From a checkpoint of a small multi-label audio tagger: arch vit, activation quick_gelu.
Rows from block 7 of a small multi-label audio tagger, named by matrix and row number. Rows with one number belong to one neuron. Each number is 50 + 12 x the weight over its row's rms, rounded and kept within 0 to 99. All counts start at 0. After the name is the row's rms in percent of the matrix's.
After each neuron's rows are labels from the 100 clips, of 14848, where the neuron reaches its highest value: "responds to" is what is common among them. Only what is clearly more common there than usual is listed. The data: synthesized solo parts of chorales (CocoChorales).
# fc1: MLP up (model.blocks.7.mlp.fc1.weight, 768x192), inputs 96-191
# fc2: MLP down (model.blocks.7.mlp.fc2.weight, 192x768, transposed), outputs 96-191

fc1.34 094:57 33 43 40 62 26 50 25 47 33 54 70 48 62 47 38 42 52 58 65 45 56 20 45 55 59 66 38 51 55 49 59 39 50 51 48 49 56 69 57 51 45 53 36 33 58 47 68 36 41 67 58 49 43 21 44 44 64 42 38 64 66 51 56 51 58 43 48 41 30 34 55 29 72 45 60 34 62 45 53 54 47 63 41 48 64 58 62 64 50 59 65 43 24 63 54
fc2.34 094:45 51 39 40 67 37 32 59 41 59 61 63 61 43 51 45 54 22 42 39 36 61 55 45 55 51 44 62 62 33 41 46 23 63 60 52 44 57 52 71 50 38 48 52 32 55 49 49 78 59 49 50 39 43 33 64 64 50 21 53 45 36 47 45 54 36 62 45 71 36 47 45 21 49 60 68 44 60 28 33 84 58 45 60 31 61 52 47 35 43 67 42 45 30 50 18
responds to: oboe; note B4; note D5; note D#5

fc1.134 101:45 44 59 40 67 58 42 41 65 09 60 36 71 70 58 59 62 45 54 54 34 35 44 53 53 59 53 56 67 70 59 70 42 53 59 49 46 55 57 46 49 35 62 56 36 57 49 50 44 39 61 36 37 44 48 59 39 49 46 41 55 49 54 64 56 47 53 40 47 68 72 61 09 43 64 44 34 30 51 56 33 57 48 55 61 36 64 48 68 62 74 80 54 30 67 43
fc2.134 091:23 67 52 72 35 53 39 40 70 42 54 52 40 42 32 54 30 39 65 19 51 62 49 51 38 52 45 46 51 60 66 54 58 24 43 41 43 49 53 49 49 40 27 56 43 39 44 44 58 44 72 73 49 38 59 69 57 44 49 42 46 49 69 15 51 54 47 58 22 59 66 53 40 46 59 50 44 43 70 54 71 54 60 40 90 45 55 59 46 67 27 48 59 70 46 45
responds to: violin; note D5; note C#5; note B4

fc1.429 113:60 64 27 65 41 70 46 54 34 40 59 61 37 50 66 35 34 29 77 28 48 57 45 67 48 50 34 73 64 76 49 47 63 60 53 75 59 47 45 34 55 34 47 55 63 62 46 22 45 53 33 54 19 39 64 60 48 55 68 53 50 51 50 45 54 48 62 64 49 47 56 57 45 52 63 33 35 58 51 44 60 62 55 46 44 54 48 54 58 39 71 55 39 31 46 36
fc2.429 113:64 40 44 55 47 63 57 25 32 33 45 51 58 75 69 36 49 50 22 40 65 68 58 65 43 23 25 49 55 28 45 56 44 27 57 67 55 46 48 58 55 51 48 33 44 50 32 37 53 32 49 65 65 73 49 60 57 49 62 52 49 45 42 54 47 62 33 49 34 60 57 42 35 43 41 55 57 26 46 52 37 54 72 52 51 55 76 70 44 36 39 34 39 47 67 40
responds to: horn; note A4; note G#4; note A#4

fc1.667 087:80 60 44 61 62 39 50 56 37 50 44 57 58 49 41 53 43 56 62 60 44 64 35 53 59 68 54 62 46 32 26 48 46 45 61 38 55 42 57 66 57 61 37 40 48 63 57 64 36 40 50 53 30 38 34 43 57 43 34 54 35 50 51 48 53 45 40 53 64 53 37 42 62 35 60 74 43 52 37 72 66 45 58 56 49 52 68 45 56 51 50 31 31 37 40 48
fc2.667 082:52 74 54 20 44 54 37 53 50 34 57 62 55 35 70 54 48 57 64 45 70 33 46 50 58 40 58 30 54 45 55 26 62 49 53 38 42 58 73 30 45 21 57 56 35 48 59 53 26 52 57 53 31 46 19 81 24 50 46 69 41 78 46 39 52 53 46 28 51 50 32 62 44 58 50 48 49 45 55 42 53 41 36 54 46 31 48 63 47 39 60 31 31 51 39 51
responds to: oboe; note F#4; trombone

fc1.250 089:52 64 58 56 55 53 43 52 55 31 46 55 50 58 46 52 61 54 60 40 25 47 53 47 45 65 37 66 37 73 59 63 61 42 52 63 22 55 72 46 47 53 29 70 44 23 54 35 37 60 63 54 33 23 45 45 39 73 63 53 51 66 43 57 69 50 52 24 56 44 41 53 60 66 56 37 41 44 65 75 59 45 25 63 46 30 50 46 52 59 54 58 41 47 43 42
fc2.250 091:32 65 49 46 62 29 65 28 48 45 54 71 66 47 39 41 47 53 31 44 67 65 59 57 74 64 35 58 57 55 40 49 52 36 56 56 59 60 45 58 60 61 47 39 52 65 46 48 51 57 39 61 38 52 69 51 48 55 29 43 59 44 54 50 58 59 46 72 38 51 38 60 41 41 47 58 66 39 68 66 48 42 45 50 52 69 62 57 39 44 66 60 41 51 44 36
responds to: violin; note D#5; note C#5; note F5

fc1.40 065:65 68 48 67 66 53 43 51 27 33 51 58 34 64 67 37 51 60 59 57 45 31 33 30 39 43 46 61 49 51 60 31 58 31 27 74 40 30 44 58 64 37 41 50 50 35 54 45 49 56 60 80 36 36 37 38 62 44 65 65 42 47 44 54 40 48 51 42 61 38 55 66 36 65 58 45 61 44 58 57 51 40 38 41 70 46 61 54 73 53 32 44 43 31 38 43
fc2.40 069:29 60 37 52 38 58 31 50 57 52 39 71 44 69 46 43 55 45 52 68 72 65 41 58 70 31 68 43 57 44 67 63 50 53 49 68 51 58 42 36 64 50 63 50 71 37 54 32 50 45 30 56 29 64 49 52 44 46 43 48 71 41 49 58 53 48 65 58 32 67 44 39 48 24 70 40 66 47 58 67 35 28 26 52 56 69 49 56 46 56 70 47 46 41 65 56
responds to: violin; note D5; note E5; note C#5

fc1.282 074:64 57 38 37 46 52 41 31 33 54 60 67 30 38 55 56 59 43 47 54 43 54 46 34 40 77 43 43 50 63 47 60 34 28 54 35 49 44 49 50 51 67 37 51 36 40 60 39 21 40 53 54 68 55 56 32 66 58 56 48 50 64 58 43 67 53 40 58 45 38 60 28 46 41 42 60 54 73 52 55 51 59 33 41 37 43 45 44 56 60 33 44 56 45 50 65
fc2.282 083:71 63 53 89 59 65 38 66 40 51 47 47 47 55 53 49 39 69 50 52 49 46 50 55 63 57 28 38 58 50 47 57 59 63 52 46 52 69 65 32 52 56 31 55 38 50 37 67 59 45 59 51 55 43 44 38 45 41 41 61 54 73 58 46 52 61 43 48 53 38 36 61 43 35 41 36 51 52 57 42 56 59 46 46 56 54 33 42 41 37 66 25 35 64 40 45
responds to: oboe; note C#5; note G#4