Weights of a small multi-label audio tagger.
Model: log mel input, arch vit, norm layernorm, activation quick_gelu, patch size [8, 16], width 192.
Training: muon at rate 0.0099, batches of 256.
Data: trained on synthesized solo parts of chorales (CocoChorales), 39062 training examples.
Rows from block 8 of a small multi-label audio tagger, named by matrix and row number. Rows with one number belong to one neuron. Each number is 128 + 24 x the weight over its row's rms, rounded and kept within 0 to 255. All counts start at 0. Numbers have three digits each. After the name is the row's rms in percent of the matrix's.
After each neuron's rows are labels from the 100 clips, of 14848, where the neuron reaches its highest value: "top examples" is what is common among them; "lies over" is the class under the peak. Only what is clearly more common there than usual is listed. The data: synthesized solo parts of chorales (CocoChorales).
# fc1: MLP up (model.blocks.8.mlp.fc1.weight, 768x192), inputs 0-63
# fc2: MLP down (model.blocks.8.mlp.fc2.weight, 192x768, transposed), outputs 0-63

fc1.13 087:105095138138123144118120166156116157107130101136111126148154143165127131161139108144157135125139058076115109131153099127129145104127109124127094157102140105118068116120088146141111085144114106
fc2.13 083:135147158107157131125131123147122131075153125165070105120121128136129177136101084156121115132136129105181117165116130149140115122092117110144137138160131155110148091143091100120109157120120170
top examples: saxophone; note C4; note A4; clarinet
lies over: D4

fc1.443 118:137139181138162137120134118139127126101151145135148128135089122099118110092145158110109110150154130103109170103128095141077060158113121088106110166129093120123127079148149139116135114145131165
fc2.443 132:162144136103139136156113125130173151112127114116144120095147128139140160145120166124154109131141115089088141106093101151127095130085158105118150155152121183088139150140124089109118088130138147
top examples: note C#5; note C4; note D4; trombone
lies over: C#5; C4

fc1.449 104:146140099131143140163108099141130163127100097136120130127128140115158134080117139119120128164106149120130112145116122171126145120095168109089113110189116129112145132095090153114127134107116142
fc2.449 100:118172133150134147136130141143127170092131125129165109126140097131115123104167083127085116139154125144096152141104106105133088128114108153142116188145098122115132130150088160119145100154105177
top examples: note D#4; trombone; note C#4
lies over: silence

fc1.744 094:112143098157160134136140128101098144181142130130123143122129131182100116145133102100102152066079147136152163148098160114125149097142152125126126150138115144140092120099082137131122106146101163
fc2.744 103:123131100158099100128101130159141101131169105104131115152149159155146175100171099119115134120177168111148105084146113163114146133103142148131158131124143161109118107139119142094134146099128111
top examples: note D4; note A#3; note B3; note G#3
lies over: D4

fc1.647 065:106148120138129148125160115104140137130188130105131164137141118129075124185138118120167130112143148074112144147118157080113105111176130143106123148132105140127147094102122154159109146117122115
fc2.647 072:119129106131128142117142129117149120118138116159145144132083164089162087111194203134137100137144177110119170119142112109129115112139119081094141159151146144110149128126142112097166116103082119
top examples: oboe; note B4; note A4; note C#5
lies over: B4

fc1.662 128:137122162178154139164146207109137115093092129096115115135133100104122125155095160110126119122162128103121129111163114181181097141069106133074105121145127139155080090156144127146161143152127117
fc2.662 109:202130140151185134120153125114156138106109150135086138127071113091075130147154115152144107124118128079111159137137131130140099116092089139112124082167143133117143149122136124111142132161123151
top examples: bassoon; note C4; note A#3; note C#4
lies over: A3; A#3

fc1.217 059:118163112120102175099155159104152188145141126144103115120116093137117168119105139143126158140140146088131162146077140114102108128118122122091131111101113142150160105121136181111093135113164102
fc2.217 061:112113092152116135142138100110150168106181148168128137117116111130137083174133183154128144156113116099134154151142135095156108093165068103091122115142116126112159092148177118117143111134137131
top examples: oboe; note A#4; note A4; note B4
lies over: A#4

fc1.15 098:142105174126133111113119077141168149101127125122126138103124094127165128138116151136141152149090117090103155135133125133155130116131068159175169131110134111166146145082104123149197104145149135
fc2.15 096:104154165144101093112116133137152120150126124165134171120116075127088108099118121120099139124088088128144100119090073141125146134173130146112158150127124147124133136114102131141108123138126126
top examples: note C#5; note B4; note A4
lies over: C#5; B4

fc1.353 120:100160164148113114156135159069148153106071121103117121126172124143107170138123117128086095119165139148174123130142130123136126057109119119114111121102091131086100144117136137129127158097118104
fc2.353 102:096087140139143132168124129129105110106117107113147111112134131137079126138126126134145148116173109100159127077143074112137125129133120166123102110155137101152130114125148141139137111166115072
top examples: note D#4; note F4; viola; note C4
lies over: D#4

fc1.261 086:099140116143100130087163128134139149099077147140095088150136101165155095128127103178127097148116131148136110159118115046112131152136120139128145115108149125131131135130129134131082098142121114
fc2.261 100:122098107117116148143104118134119137169125105150130100149146100120114134111119120109131091160121138146101135089139133162155127124118116099078093130140107182101104092123091136156082103166100122
top examples: note D#4; clarinet; note D4; note C4
lies over: E4

fc1.586 080:089114101099087078080189127135142117108153117162123146111120124133144119153118119144113145147146167151133150104106159098140097112102094094105084126138155133125125124106108148136133115113131063
fc2.586 085:151126145133122124139134147116127107115124109120137120085128102141129090124107186135190102116174121109117115155086148098134134081112169130146129127145125116143167111131144131141111126128108090
top examples: oboe; note A#4; note B4; note G#4
lies over: A#4

fc1.707 091:108145147176150149129111122145168122137105118108127132153154128169095163126144072126129146143101105133126126146108125169151127123100144174103125108154110119123132083133152092111100131121109125
fc2.707 082:086114124118114128140097180113129132141091141142113150122111140118172116097169137146154183114127113126123149124119152121119161102117101136118110130134163102131138116137116132119106128155130109
top examples: bassoon; note A3; flute; note G3
lies over: A3

fc1.609 051:118169063124127118112104106087126148115172137160085144141070087113123131145117101108119103139154139114090107133132124146081136119149125143108101124127139147166154089129119119138139126113162072
fc2.609 053:071109123153148087147115170097139089123176142152089127123124089083122111166115171132112145176102143146119131120112155089179065119098127128092156056109153131115171162126147130123111124141145099
top examples: oboe; note C#5; note C5; note A#4
lies over: C#5

fc1.420 086:150133128131098144129138104085123101134128111109136171094091140112139121050145111094133131161089096114136125102125163124094156173171158121132099158123146149082099120139131136177071142092096117
fc2.420 094:110105130135142093132108152127123113135104131126101123125125122140138106130124143100110111095145107146099142154116108127147094148162158101118104149139127153130135129127129124093095104127148121
top examples: note C#5; note D#5; trumpet
lies over: C#5

fc1.237 078:130127133118139179142114152160093099150101105117141111128107159180116120138120133080162122141159137112139078122136128150112092120130101099131145104121101099103122122141117109158131123081094116
fc2.237 074:116139109170201141123126162140071113122089104134146148085130088118119121079102136078145108172163113122171111168089168120099135111148159145114129126154153156154122118123136103120108098187096199
top examples: saxophone; note G#4; note F4; note G4
lies over: F4; G#4

fc1.593 159:133126117162138143101104124116100104106155141121121137111135143092089160118126140148120122126138104118089082139138096126097148140104136122126137118095105118112109120101147141102100122127128139
fc2.593 158:141120179110130124116127132063114119106143129120103103137142118134138144082128140140094174075187119151140115134109127151114160111103117120124129106088130101104140113105140164093121119133137101
top examples: note D4; note C#4; trombone
lies over: silence; D4

fc1.215 082:138155130127126096153087103134119153139124100130110097100124124122136137131118125100087127155151121134109113118196123103080107139135149150107123111133121135148144124134107165131098122132124135
fc2.215 090:140150147118161114113116117116106174171122100166112176147131138131141094113126161098134113115143144062115134114123151135143083087116120108114130112152113113138107089100137111161148136138076129
top examples: note D#4; trombone; note F4; note C#4
lies over: D#4

fc1.3 108:110080113124127129114118098100133107098166147122150121095139112143125125134134122121145165129144106132149119106166083100162095140107091129176143093144102134124068126111146130130135134118119141
fc2.3 109:124131121128139163128120141090143122094142161116127155107162130121088152175139091140116133112101084148103129140084124140116137121133170127099140147114080136115112100104128090165148116118172140
top examples: note D4; note C#4; note B3; clarinet
lies over: D4

fc1.552 060:105169113155099191137140147107142190167139128144100112123125099176135154130144123118124165156146147110152156144107130086097115135163102087096161128108094153139136106112158146141102158092123117
fc2.552 061:106125110159151103129112103137131145094142116179144132122109128139095091173148186159151107189108149115117163145133127078133120094141095093111142145149144131121164121123152094083157130108110147
top examples: oboe; note A#4; note G#4; note A4
lies over: A#4

fc1.334 094:132156119121201150070126133118118094125144161139124066101162167159158179153103092145159123118139081158116093119098115167113110120134152124109121072153111144147138096100117151111119101168118138
fc2.334 090:121155158138114138136164167114149094146083128125091145136133137113145122087135099113114138121147083163099113146133160113147144136084120156130127118131137145129122132138126103143121146118070172
top examples: saxophone; note G#4
lies over: G#4

fc1.63 085:162115082135176137111142150140135128093130138140130114108157157123108176145124134147139117144127089114115144152090100129107123180102148137117086080120154143174164073144119157095107131161093108
fc2.63 071:129110124137086149101160111098102105125107147096163141176141160105156153103108120158132126133125075150087172150126179066143125139107112081125149109154161151112133132114130088113076165110096110
top examples: saxophone; note G#4; note F#4; note F4
lies over: G#4

fc1.410 097:131141149110113167145170104139103157107151113127143118098168124107131121120134158119133163094138165108124118155122128104107142117138113175114133176111133113143148153160125170097122147138109106
fc2.410 101:147113097156121126132149147113133157131129144104130188105107137124126148123153138098106120141152135141105182132170134133160076149127109102132139133143122141125160106137147134111167137110104107
top examples: oboe; note B4; note F#4; note A4
lies over: B4; F#4

fc1.497 061:104128162107120136141109150134064118119126128111074119192116148141132129119114129171111101094148114129120125113129114139143104149132128132126136113094140123139135090160106141140166154125122133
fc2.497 056:090153146120093178104138141131111124117168116148109154131132112100112108122158103121094142084112115116102110157111104118075131119134109131127052105107131116167105122116136102103121149171162117
top examples: note D#4; note F4; cello; note D5
lies over: D#4

fc1.554 092:141082128117121115109109134140125143102090142094152156123131125127113176108127144166141124096130116152126135127140117095127126127111143166110162117186165130103108135115116106133106116131099168
fc2.554 114:112146140138095110145109128095126121112134099164148139124130119082086072120103190114150098158143156130123148127113156147185104085127082072117118112151105126121187117169084149127122135086110138
top examples: saxophone; note D4; note A4; note G4
lies over: D4

fc1.306 083:109116124108133130134155145132126166153139098142145136125115081154143130130183101096112136117141141153146103100172129141117117134134106150139102136114152115129131081155142102101139161120134114
fc2.306 072:137145148144139152127111168146141082132143118127104122135116119124108080159170110114115127135096111167145112135091133156170107155129135158136151084132102088116115143120128148130097120164131080
top examples: bassoon; note F3; note G3; note G#4
lies over: F3

fc1.109 116:154118146121149138105102130145141114121131091105098097137118095172160122111117123135127160154104172120100134126113143134132105130097073156120114126132158156132159062185163155073124146183130115
fc2.109 115:124116126093159143119123155142137119109136112119120119116111072133099128123108141106132153171083158110105085175077173152081137121143109116127121093151166142150143150148154164093138117173131132
top examples: note D4; note E4; note C#4; tuba
lies over: D4

fc1.350 061:136176097105140086113170140127108095131117099135113112134160113140138065120120148147106056160119153177096153144149130112116125092108124099142116114119075121126100154133126142130144142102145100
fc2.350 061:099138142155134126133174155190141141107094142184145077116152162107155134089137165116152123111181116123138094117133154108137132086090146143138144150153120092083137100143139122133103117167140118
top examples: note G5; note A5; clarinet; note F5
lies over: G5

fc1.243 082:149143131139153113109182106134078133136103172166074178136140168105134129111109142100110150096141147178121120152118123149137153106096136113144095129109137150084122106108130117128100114119087155
fc2.243 092:119161112121118133134128126160142154122127111144110145146116116165105177148128123116160157115142154158141134125128119106109138159115149123156132159138159139143133104119138101104094124154129109
top examples: note D4; viola; cello; note A3
lies over: D4

fc1.132 067:120123124145116146143153131102126142106113151101171129128155112170122155135101113116144131169131110158136152130083187133133105105088147120124151113115164120112127105107138092106094114148122115
fc2.132 066:102113092127134144083183132144148139147126140098123085118141132115171082157155141120134149106123113098138107094133160119186136133095117155105121116154114154136129141097176105128132165147112088
top examples: saxophone; note G#4; note F#4; note F4
lies over: G#4

fc1.117 087:146151151116136140119124158108173100135124110116118122087141085173133129172103095117149125119137080142105108143175126196140102091135162155112084118160125129134114083136135141105084084148139162
fc2.117 093:111143150124118119143109184130115147133130123123119125123109143147155100145187160097130151126114119121082143108145199140178134117100110152098099119107152103126133127131107154154120108101127150
top examples: bassoon; note C4; note A3; note C#4
lies over: C#4