Weights of a small multi-label audio tagger: layers 14.
Rows from block 7 of a small multi-label audio tagger, named by matrix and row number. Rows with one number belong to one neuron. Each number is 128 + 32 x the weight over its row's rms, rounded and kept within 0 to 255. All counts start at 0. Numbers have three digits each. After the name is the row's rms in percent of the matrix's.
After each neuron's rows are labels from the 100 clips, of 14848, where the neuron reaches its highest value: "responds to" is what is common among them; "peak on" is the class under the peak. Only what is clearly more common there than usual is listed. The data: synthesized solo parts of chorales (CocoChorales).
# fc1: MLP up (model.blocks.7.mlp.fc1.weight, 768x192), inputs 0-95
# fc2: MLP down (model.blocks.7.mlp.fc2.weight, 192x768, transposed), outputs 0-95

fc1.638 063:178130080128048165106180118103144158114105126114123144086177173155215087144119089164176144107126154111097133173092104145142123136094148142130161114155097133072134112172184091148149125119161167075115090180129113142106183096119114114162140118128141143108092081160097097131182136112120111146
fc2.638 066:154056135048130060119079176128168114140181124142117097109137097098104118177111121121081140119148175125133114134139147130182163169110143111159094118136197070180097147100136177066149064086111133110172094159156145179180085100091151156181118151054120174105163102161104144135087093165116099117
responds to: note F4; clarinet; note D#4; note D4
peak on: F4

fc1.699 109:113157102107081110169189118099111163133172118135187160103130124113145142175146148102149149135166175053124101159131133068103103146208127078106107157095089150125114097102129179118136171140148111048084137126066135175091079152152095073134160129107180098138107149163089121162197149159135094148
fc2.699 123:138134116133132148156138107179123103107130137157116143150095173116153085118128140140161125154137155090099211156155094108133150062124104078121153165154162184118138169133116089128151078115052114099105127127112136147085115134138141145128120143073115140114139147114126196124118177051148076144
responds to: oboe; note B4; note A4; note A#4
peak on: B4; A#4

fc1.732 087:168175164098132168112135151080106152108211138113129119088109142119151137055118129152078123127091113143152146124133160141094156129153099101121165139099095156171146138113055164096125137078102153143112127187226130157125135126161172110093147151065180124172166142118132157143160134185040143122
fc2.732 087:122115068177107150139089105121198154119149147129140123105123048129081088162127121143147095207104185126132112156080149123154134078128116164105171186124093140119166117106157137126129057129149169132124158133146085183076119175122135135128119155167176090120169096110163124143103103103180146172
responds to: oboe; note C#5; note C5; note D#5
peak on: C#5

fc1.563 096:117174089113111165107145181149166199094101125103157161127130124140110123180109109103089096117173131083177121128141135116082135133120126109148120125164148112133140085150121183074112159139123139087113063141119110159101077170088115074106126147129207131106111150139117128152203172106134190136
fc2.563 102:116123108154111133161103143166161144170172137131148116137106129202099101196094108124133150164120141162145175158157188055138139031122078160089121140142199136154144110126170163088077092048123120112091092112099124134108178123141108200080160173129135104149116169168129141103212119074129182088
responds to: oboe; note A#4; note A4; note F4
peak on: A#4

fc1.233 093:059145102120125138181122126108074122117103164193100070127122103150144116056089120083110138144201136136108071192170147133111103118083093150134152192176147100129083131158097141135103066132161092124133165162109124123125118064150045044122110114192097149153089096126103144135117164115167063123
fc2.233 101:129136180087109076123079066115082179115110102179165128105097082119097107093128089092107103105170205126101056145091114163118121125113143103167135167126161087138133110133087075116112106207136132155169132162121089157116154081120092137120119141066131127149108088158146107160170159151190129113
responds to: note B4; note F#5; flute; note E5
peak on: B4

fc1.287 083:106079100092137131070183142121152117097059143186125175121119086123133090123154101110164110055150100122088154080123107111156162166121103167115117075139102137122145109166136140130095080149124143140135129155142161141129066059072063165121097146149120165145117150157090132179164089171113131166
fc2.287 081:095078180157146109148118145231130109132126075116091110095095139141121100124170148107139088125201126103123177117110145108128116113138124109094117107105066191123114072201106074167130092092108135085122129112148108124159085147069099176079126109107211115174142142132149124126099166176207131064
responds to: note B4; note A4; saxophone; note C#5
peak on: B4; A4

fc1.554 120:137162175184151195135114203192136087090059137106028135134143135143139093109145131104024117124113114153153169145176111082117075108120144121094094138129109104144083087116129109127141072192166139058150110176072160200187133118147104127098112138068145168150098140116134094055129101082138137162
fc2.554 126:125101135094166127174080127138126107121115080110169114068049131161110121176146113119164125148137116098174167102125102107128073108084031132102137128123084142106124109105157115154123154126100119163157172077145081108153094150125115139138072097110056126102135114148155108120164117139132074029
responds to: note F4; note D#4; viola; trombone
peak on: F4

fc1.372 101:224130160132152102113111173108100105147092087169157137126156086078090088098136128187179112137081067084089086111104177108153121125151160109078102082185076176107194151076100152100139157138086137059092150204087124143128096112134154143147169111176120147093178147160099091133132097182168132124
fc2.372 110:187060161099137131152083135158116148166093164062152139128108087107132076136108165154157119099159179119104108129141103129169181164155107092086112132133119121085145141166142112031095064078155115137129148134116119169115061143130172167177170171110139079154146072157106081106099180131116162126
responds to: note F4; note C5; note G4; trombone
peak on: F4; C5

fc1.672 141:156117125131149128087181143131152118115117149146171178073099154130126098090103150133154162112103162133087161145088179061146208120083048131147145152144127161159102092139106093163126120091151150104168116148076153096076106149108127173098102137128110150129106089152074125169128111190122083142
fc2.672 124:101128175171132101092145167151179070117156127094142138127109083140142090061163095132173149123063129110088147131104159101133139113112044132149108134171135215199123098127111133086080096109149149135146120107115137089113076075131102196156112123130122114124106127158128136153192109178164100125
responds to: note B4; horn; note C#5; note A4
peak on: B4; A4

fc1.376 079:094138139097146128122127129146148124170142129097124107152158138147114066111127142178103169102076163073125119161147128074149105162136154128158070102197119155120116196140101052145157153107145086157096173142109112123155114074163175142135117123108156170160131103182117135136139093203116147148
fc2.376 085:133097174082186131102100119135129124131176112099130159174107131145182083127118088113170129127157128090102105106145133118111143181132074112056161148162136110141165127102090174078102081079146126102174147161078171121120150087140124169193122145165184127102134105089092099165144096142102116066
responds to: note F4; note D#4; trombone
peak on: F4

fc1.193 088:153191144107125108143118138074155058120139091144138188112135104144107075132122097201148149160156141079157075133145166120126141165151218140124075148129090079146158104090092116133118150083185123103174095078087076122058193101178148137108126154107101124145154116129133109130092175172150115153
fc2.193 077:169176110107106141154110151125148059142109070134087135178136142116092127117142088148096108131218103113148117152163113072096111132154199152120069148133091150145099109078097129144146158147094122100141097140122194135143152073154186130130142089154116137077125124125173100180092125101146138160
responds to: note F#5; note D#3; note G#5
peak on: F#5

fc1.195 098:227120103147071129127191162134074112154151120118196145090152121116123091165128162095090152136118161127131158129103134166198148127106130126164111121121140079120060109113179085101083140147131129097083142122071111157120127069133140159130115083113074102132162107139102106174113178105106169177
fc2.195 099:181105116082147139194076134141103118164128143169120117096195051095084126132121089165164150184081147132156205165075197106147095098135085112150147176138098113127112142130078119134186128204130071132146129110090139090147064083093138129093109123120145150127101182133086109112086186083168196106
responds to: note F#5; note E5
peak on: F#5

fc1.708 104:114117114159110064089171099159163191150095102178168090151151155164123149080131122129160168104093138217149108096158144110110127149146132115146127101195138096138181116118122121140185100051157165120116115082062082129122097130181114126133101141146074094157066104124105133161143136118085103120
fc2.708 109:111117154124185164134147087148122077152188100192097077094161112132111175167119128123125088184140139080070116142221114130202073179108084165121082108122133065174161107186098148153156157187144113096169113076093109125159107143072078101182058122135147110116121121123095107176131120149113101066
responds to: note A#5; note G#5; flute; note G5
peak on: A#5

fc1.186 087:086180058119089197144151159043172167154144108127094135118108082118151153132104103103088153137128172114153146124077123049155128106140109139101114143121141164125207098149113187092119183125127107131128095148129142151080077145167174074131173163089137065133137153115057105139224168137119102103
fc2.186 086:155114091157103159167133122107137136116171067160100130157103118089118117149156194078147138138118126107142138137131166067107149113123127130116168123196155134142150195198103126101139113098082109110142134154110142131117127162180179104123176151068135126100155134101084150105110116110141094134
responds to: oboe; note C5; note C#5; note A#4
peak on: A#4

fc1.285 129:136149155121151156111096165125147156172160098162080116138121131157142143104128124176086084123106121121129168106091103115149100123130160127089124095072179145172156167152100129135129125169131079110138169109135117132169102120071128100211143139103105106113111092105169169067082149117097180131
fc2.285 120:137158126140136185115054080145142153104140052152108176102112086149110141103129063139144157108132128098139147137166133080156080191094131091102132139156121195137112104091108202175203084128115101181084159131072132086159060147135100105157105109119099141121164064104131169122142111097083137064
responds to: note F4; note D#4; viola; note C#4
peak on: D#4; F4

fc1.264 065:178119088114119120108109124159172113098138095095071122084184134081140114151120142111141141117153103071071105170093112122206173179126156110179094133057123174104111104125089135127172119124120136158132089170170113138118099103141162155163095096142123090135163090181099156158113083158081088135
fc2.264 065:187085112178081136161128113143104165129098127085164106056161134091157149130197100153183139134106115183117104113140145152172115195139166081163136137112110174161122134142119114092136061086105103120112080136089143132155126133109158150130166112109120116141072108166103030189152138105058101077
responds to: note A#5; note G#5; note D#4
peak on: A#5

fc1.211 093:110174118188103115176142087152136084133169148121135148168067092114088123107112123128155109134079060117163084126154111189061154127117180148069096113116142171158135127153129133101065156180113081139195121135118130191115150110125184100137100113122103077055167149106143131113171107254150132119
fc2.211 090:054182088143186151161119122140109108096114157152126090099154078178099113138079145060122145153091137095130081110165129154059140118072165154163125147065121164093134130080132107152119143196098095126117141111094171123077151075150127102135174130151125095160133142110114145128085100129110172161
responds to: note F#5; note D#5; note F5; instrument: flute
peak on: F#5

fc1.377 120:171088091136076161137158141138159072164143104105127121097098143150144101164110081126187168124177154145093119176137146092114149185170114066119105109087116130080093099152067139107169126102083119128072158190136111088101155120106156095177106129151113144105174147148099082110162083144116134116
fc2.377 141:163139146131141144137161109137145104128131126094076142157148120109127123101116129101140120140143154129109070150147142144183192170129199124136121049147089102100166103120148153122161083100093098037164035160112147129152137125133161104184169116057066098139077125159143123174148097117146077125
responds to: note F4; viola; note D#4; note F#4
peak on: F4

fc1.742 089:143100140100106125104127088120143141087157081149139137143162064104069126216066132166126129140180110172043142093113173108143171178174152116171061106146163176140117148137134161222130131152123120100093097123118116124104090163143120138157117122178125119053151151172125114154124092148096105092
fc2.742 086:127125123064134107141061084121098118111158130079150119110124116124182159094110136145156159192115125164132124132192153200144167162176166158122086105143113094133139098099159127112146129069108116140070150161064117145133129104095128128160144150131092104131122065131146128141176078162114175097
responds to: note F4; note D#4; trombone; note G4
peak on: F4

fc1.291 088:105149166064109146131120171184161133168169142118130144098163132095120104168146112188123174098151112108087114081148132146142094152163145159058089108098116166122150074087130116152150152176100089119174093119171129096082182154110116088130120102107136142116175121146142124105135063176109137133
fc2.291 081:094125184162123137127170138103164131108172149105099097111100164125187090117105154104174135180123122107134109148120174127135112122094116203064151110101097090181094123145149168112092147128111145075175115123144100099181103072130126174090121084112123155200100077063118203091151146094085124114
responds to: note B4; horn; note C5
peak on: B4

fc1.248 049:102123138135152044172199126142113129096134041176148103161150076170115171122146115131132101129100074119168123095175153105117103180129105103127079114146105131149095147136146134061156078153092105065126102134125144092118116186139154108117161163071105082180113111109114171154146070163158184139
fc2.248 045:087151124133128042153077130154112145150164101162084111208113105080113112082136165113120130162093190118119098139096112113163137104165192114061149155110199145094143122095093100119102095148114166170147175120121118103124104167117182133142056136133124136156113160103107121202105134133084092097
responds to: note B4
peak on: B4

fc1.315 096:165074163156106157101108120160226128190130112081187148108144084143171105089166112142129135128145038143089092191122086174144158115139160065131128127113155135129112119177128154121130093116099154096109118170125134189051127103093144149141078186132120116120109102088120100146111127122061065106
fc2.315 104:180057150168120077134137091142170071128090107093152112134120151080143098120193206083124189129134161094053160166157116162103146132159139122106137099121104134137102069103086107040113062166082128155172136149130132139152200157125148110082137148109143140127040100142174108154101175158139080161
responds to: note A#5; note G5; note A5; violin
peak on: A#5

fc1.183 066:136143099150072145085113181048156162115129164092082093098102102141148144133132151148157162137143156111136108142128121091111120162171106105143135095131142121154166120110199188075126086087136116101157155153152150171113107137204143126137145175082174070085200125113104183127117189135147111116
fc2.183 069:124082167166159125101157100113164084086137089147124141158147141087186122130137206144129106112124142104177155168124184124097121078130053111122105080154092086102135149132116124181150117145063125107097127160118167119166118134160131123120135155094149096091168171141103151181094104053136113119
responds to: oboe; note A#4; note C5
peak on: A#4

fc1.45 109:106114165163114143076122074100164176142126112135157141142156166206152113126085116135103132118088108148119127107196025137128107094178109142098116151103156112084101066143146145124093134133067119088157144161194110138129161117120123120157088097157166163069142174096078097125119194160102177117
fc2.45 108:151132149101162160120116076148133146116133140129115164147150146107129095184172143129109154132134129103160098156133126157121090125138136119157179091131102147103113139178129046125164194173143122185108125100157122148123155140068173161154122155124176141143090139159187158155149159146124207118
responds to: note B4; note A4; violin; note G#4
peak on: B4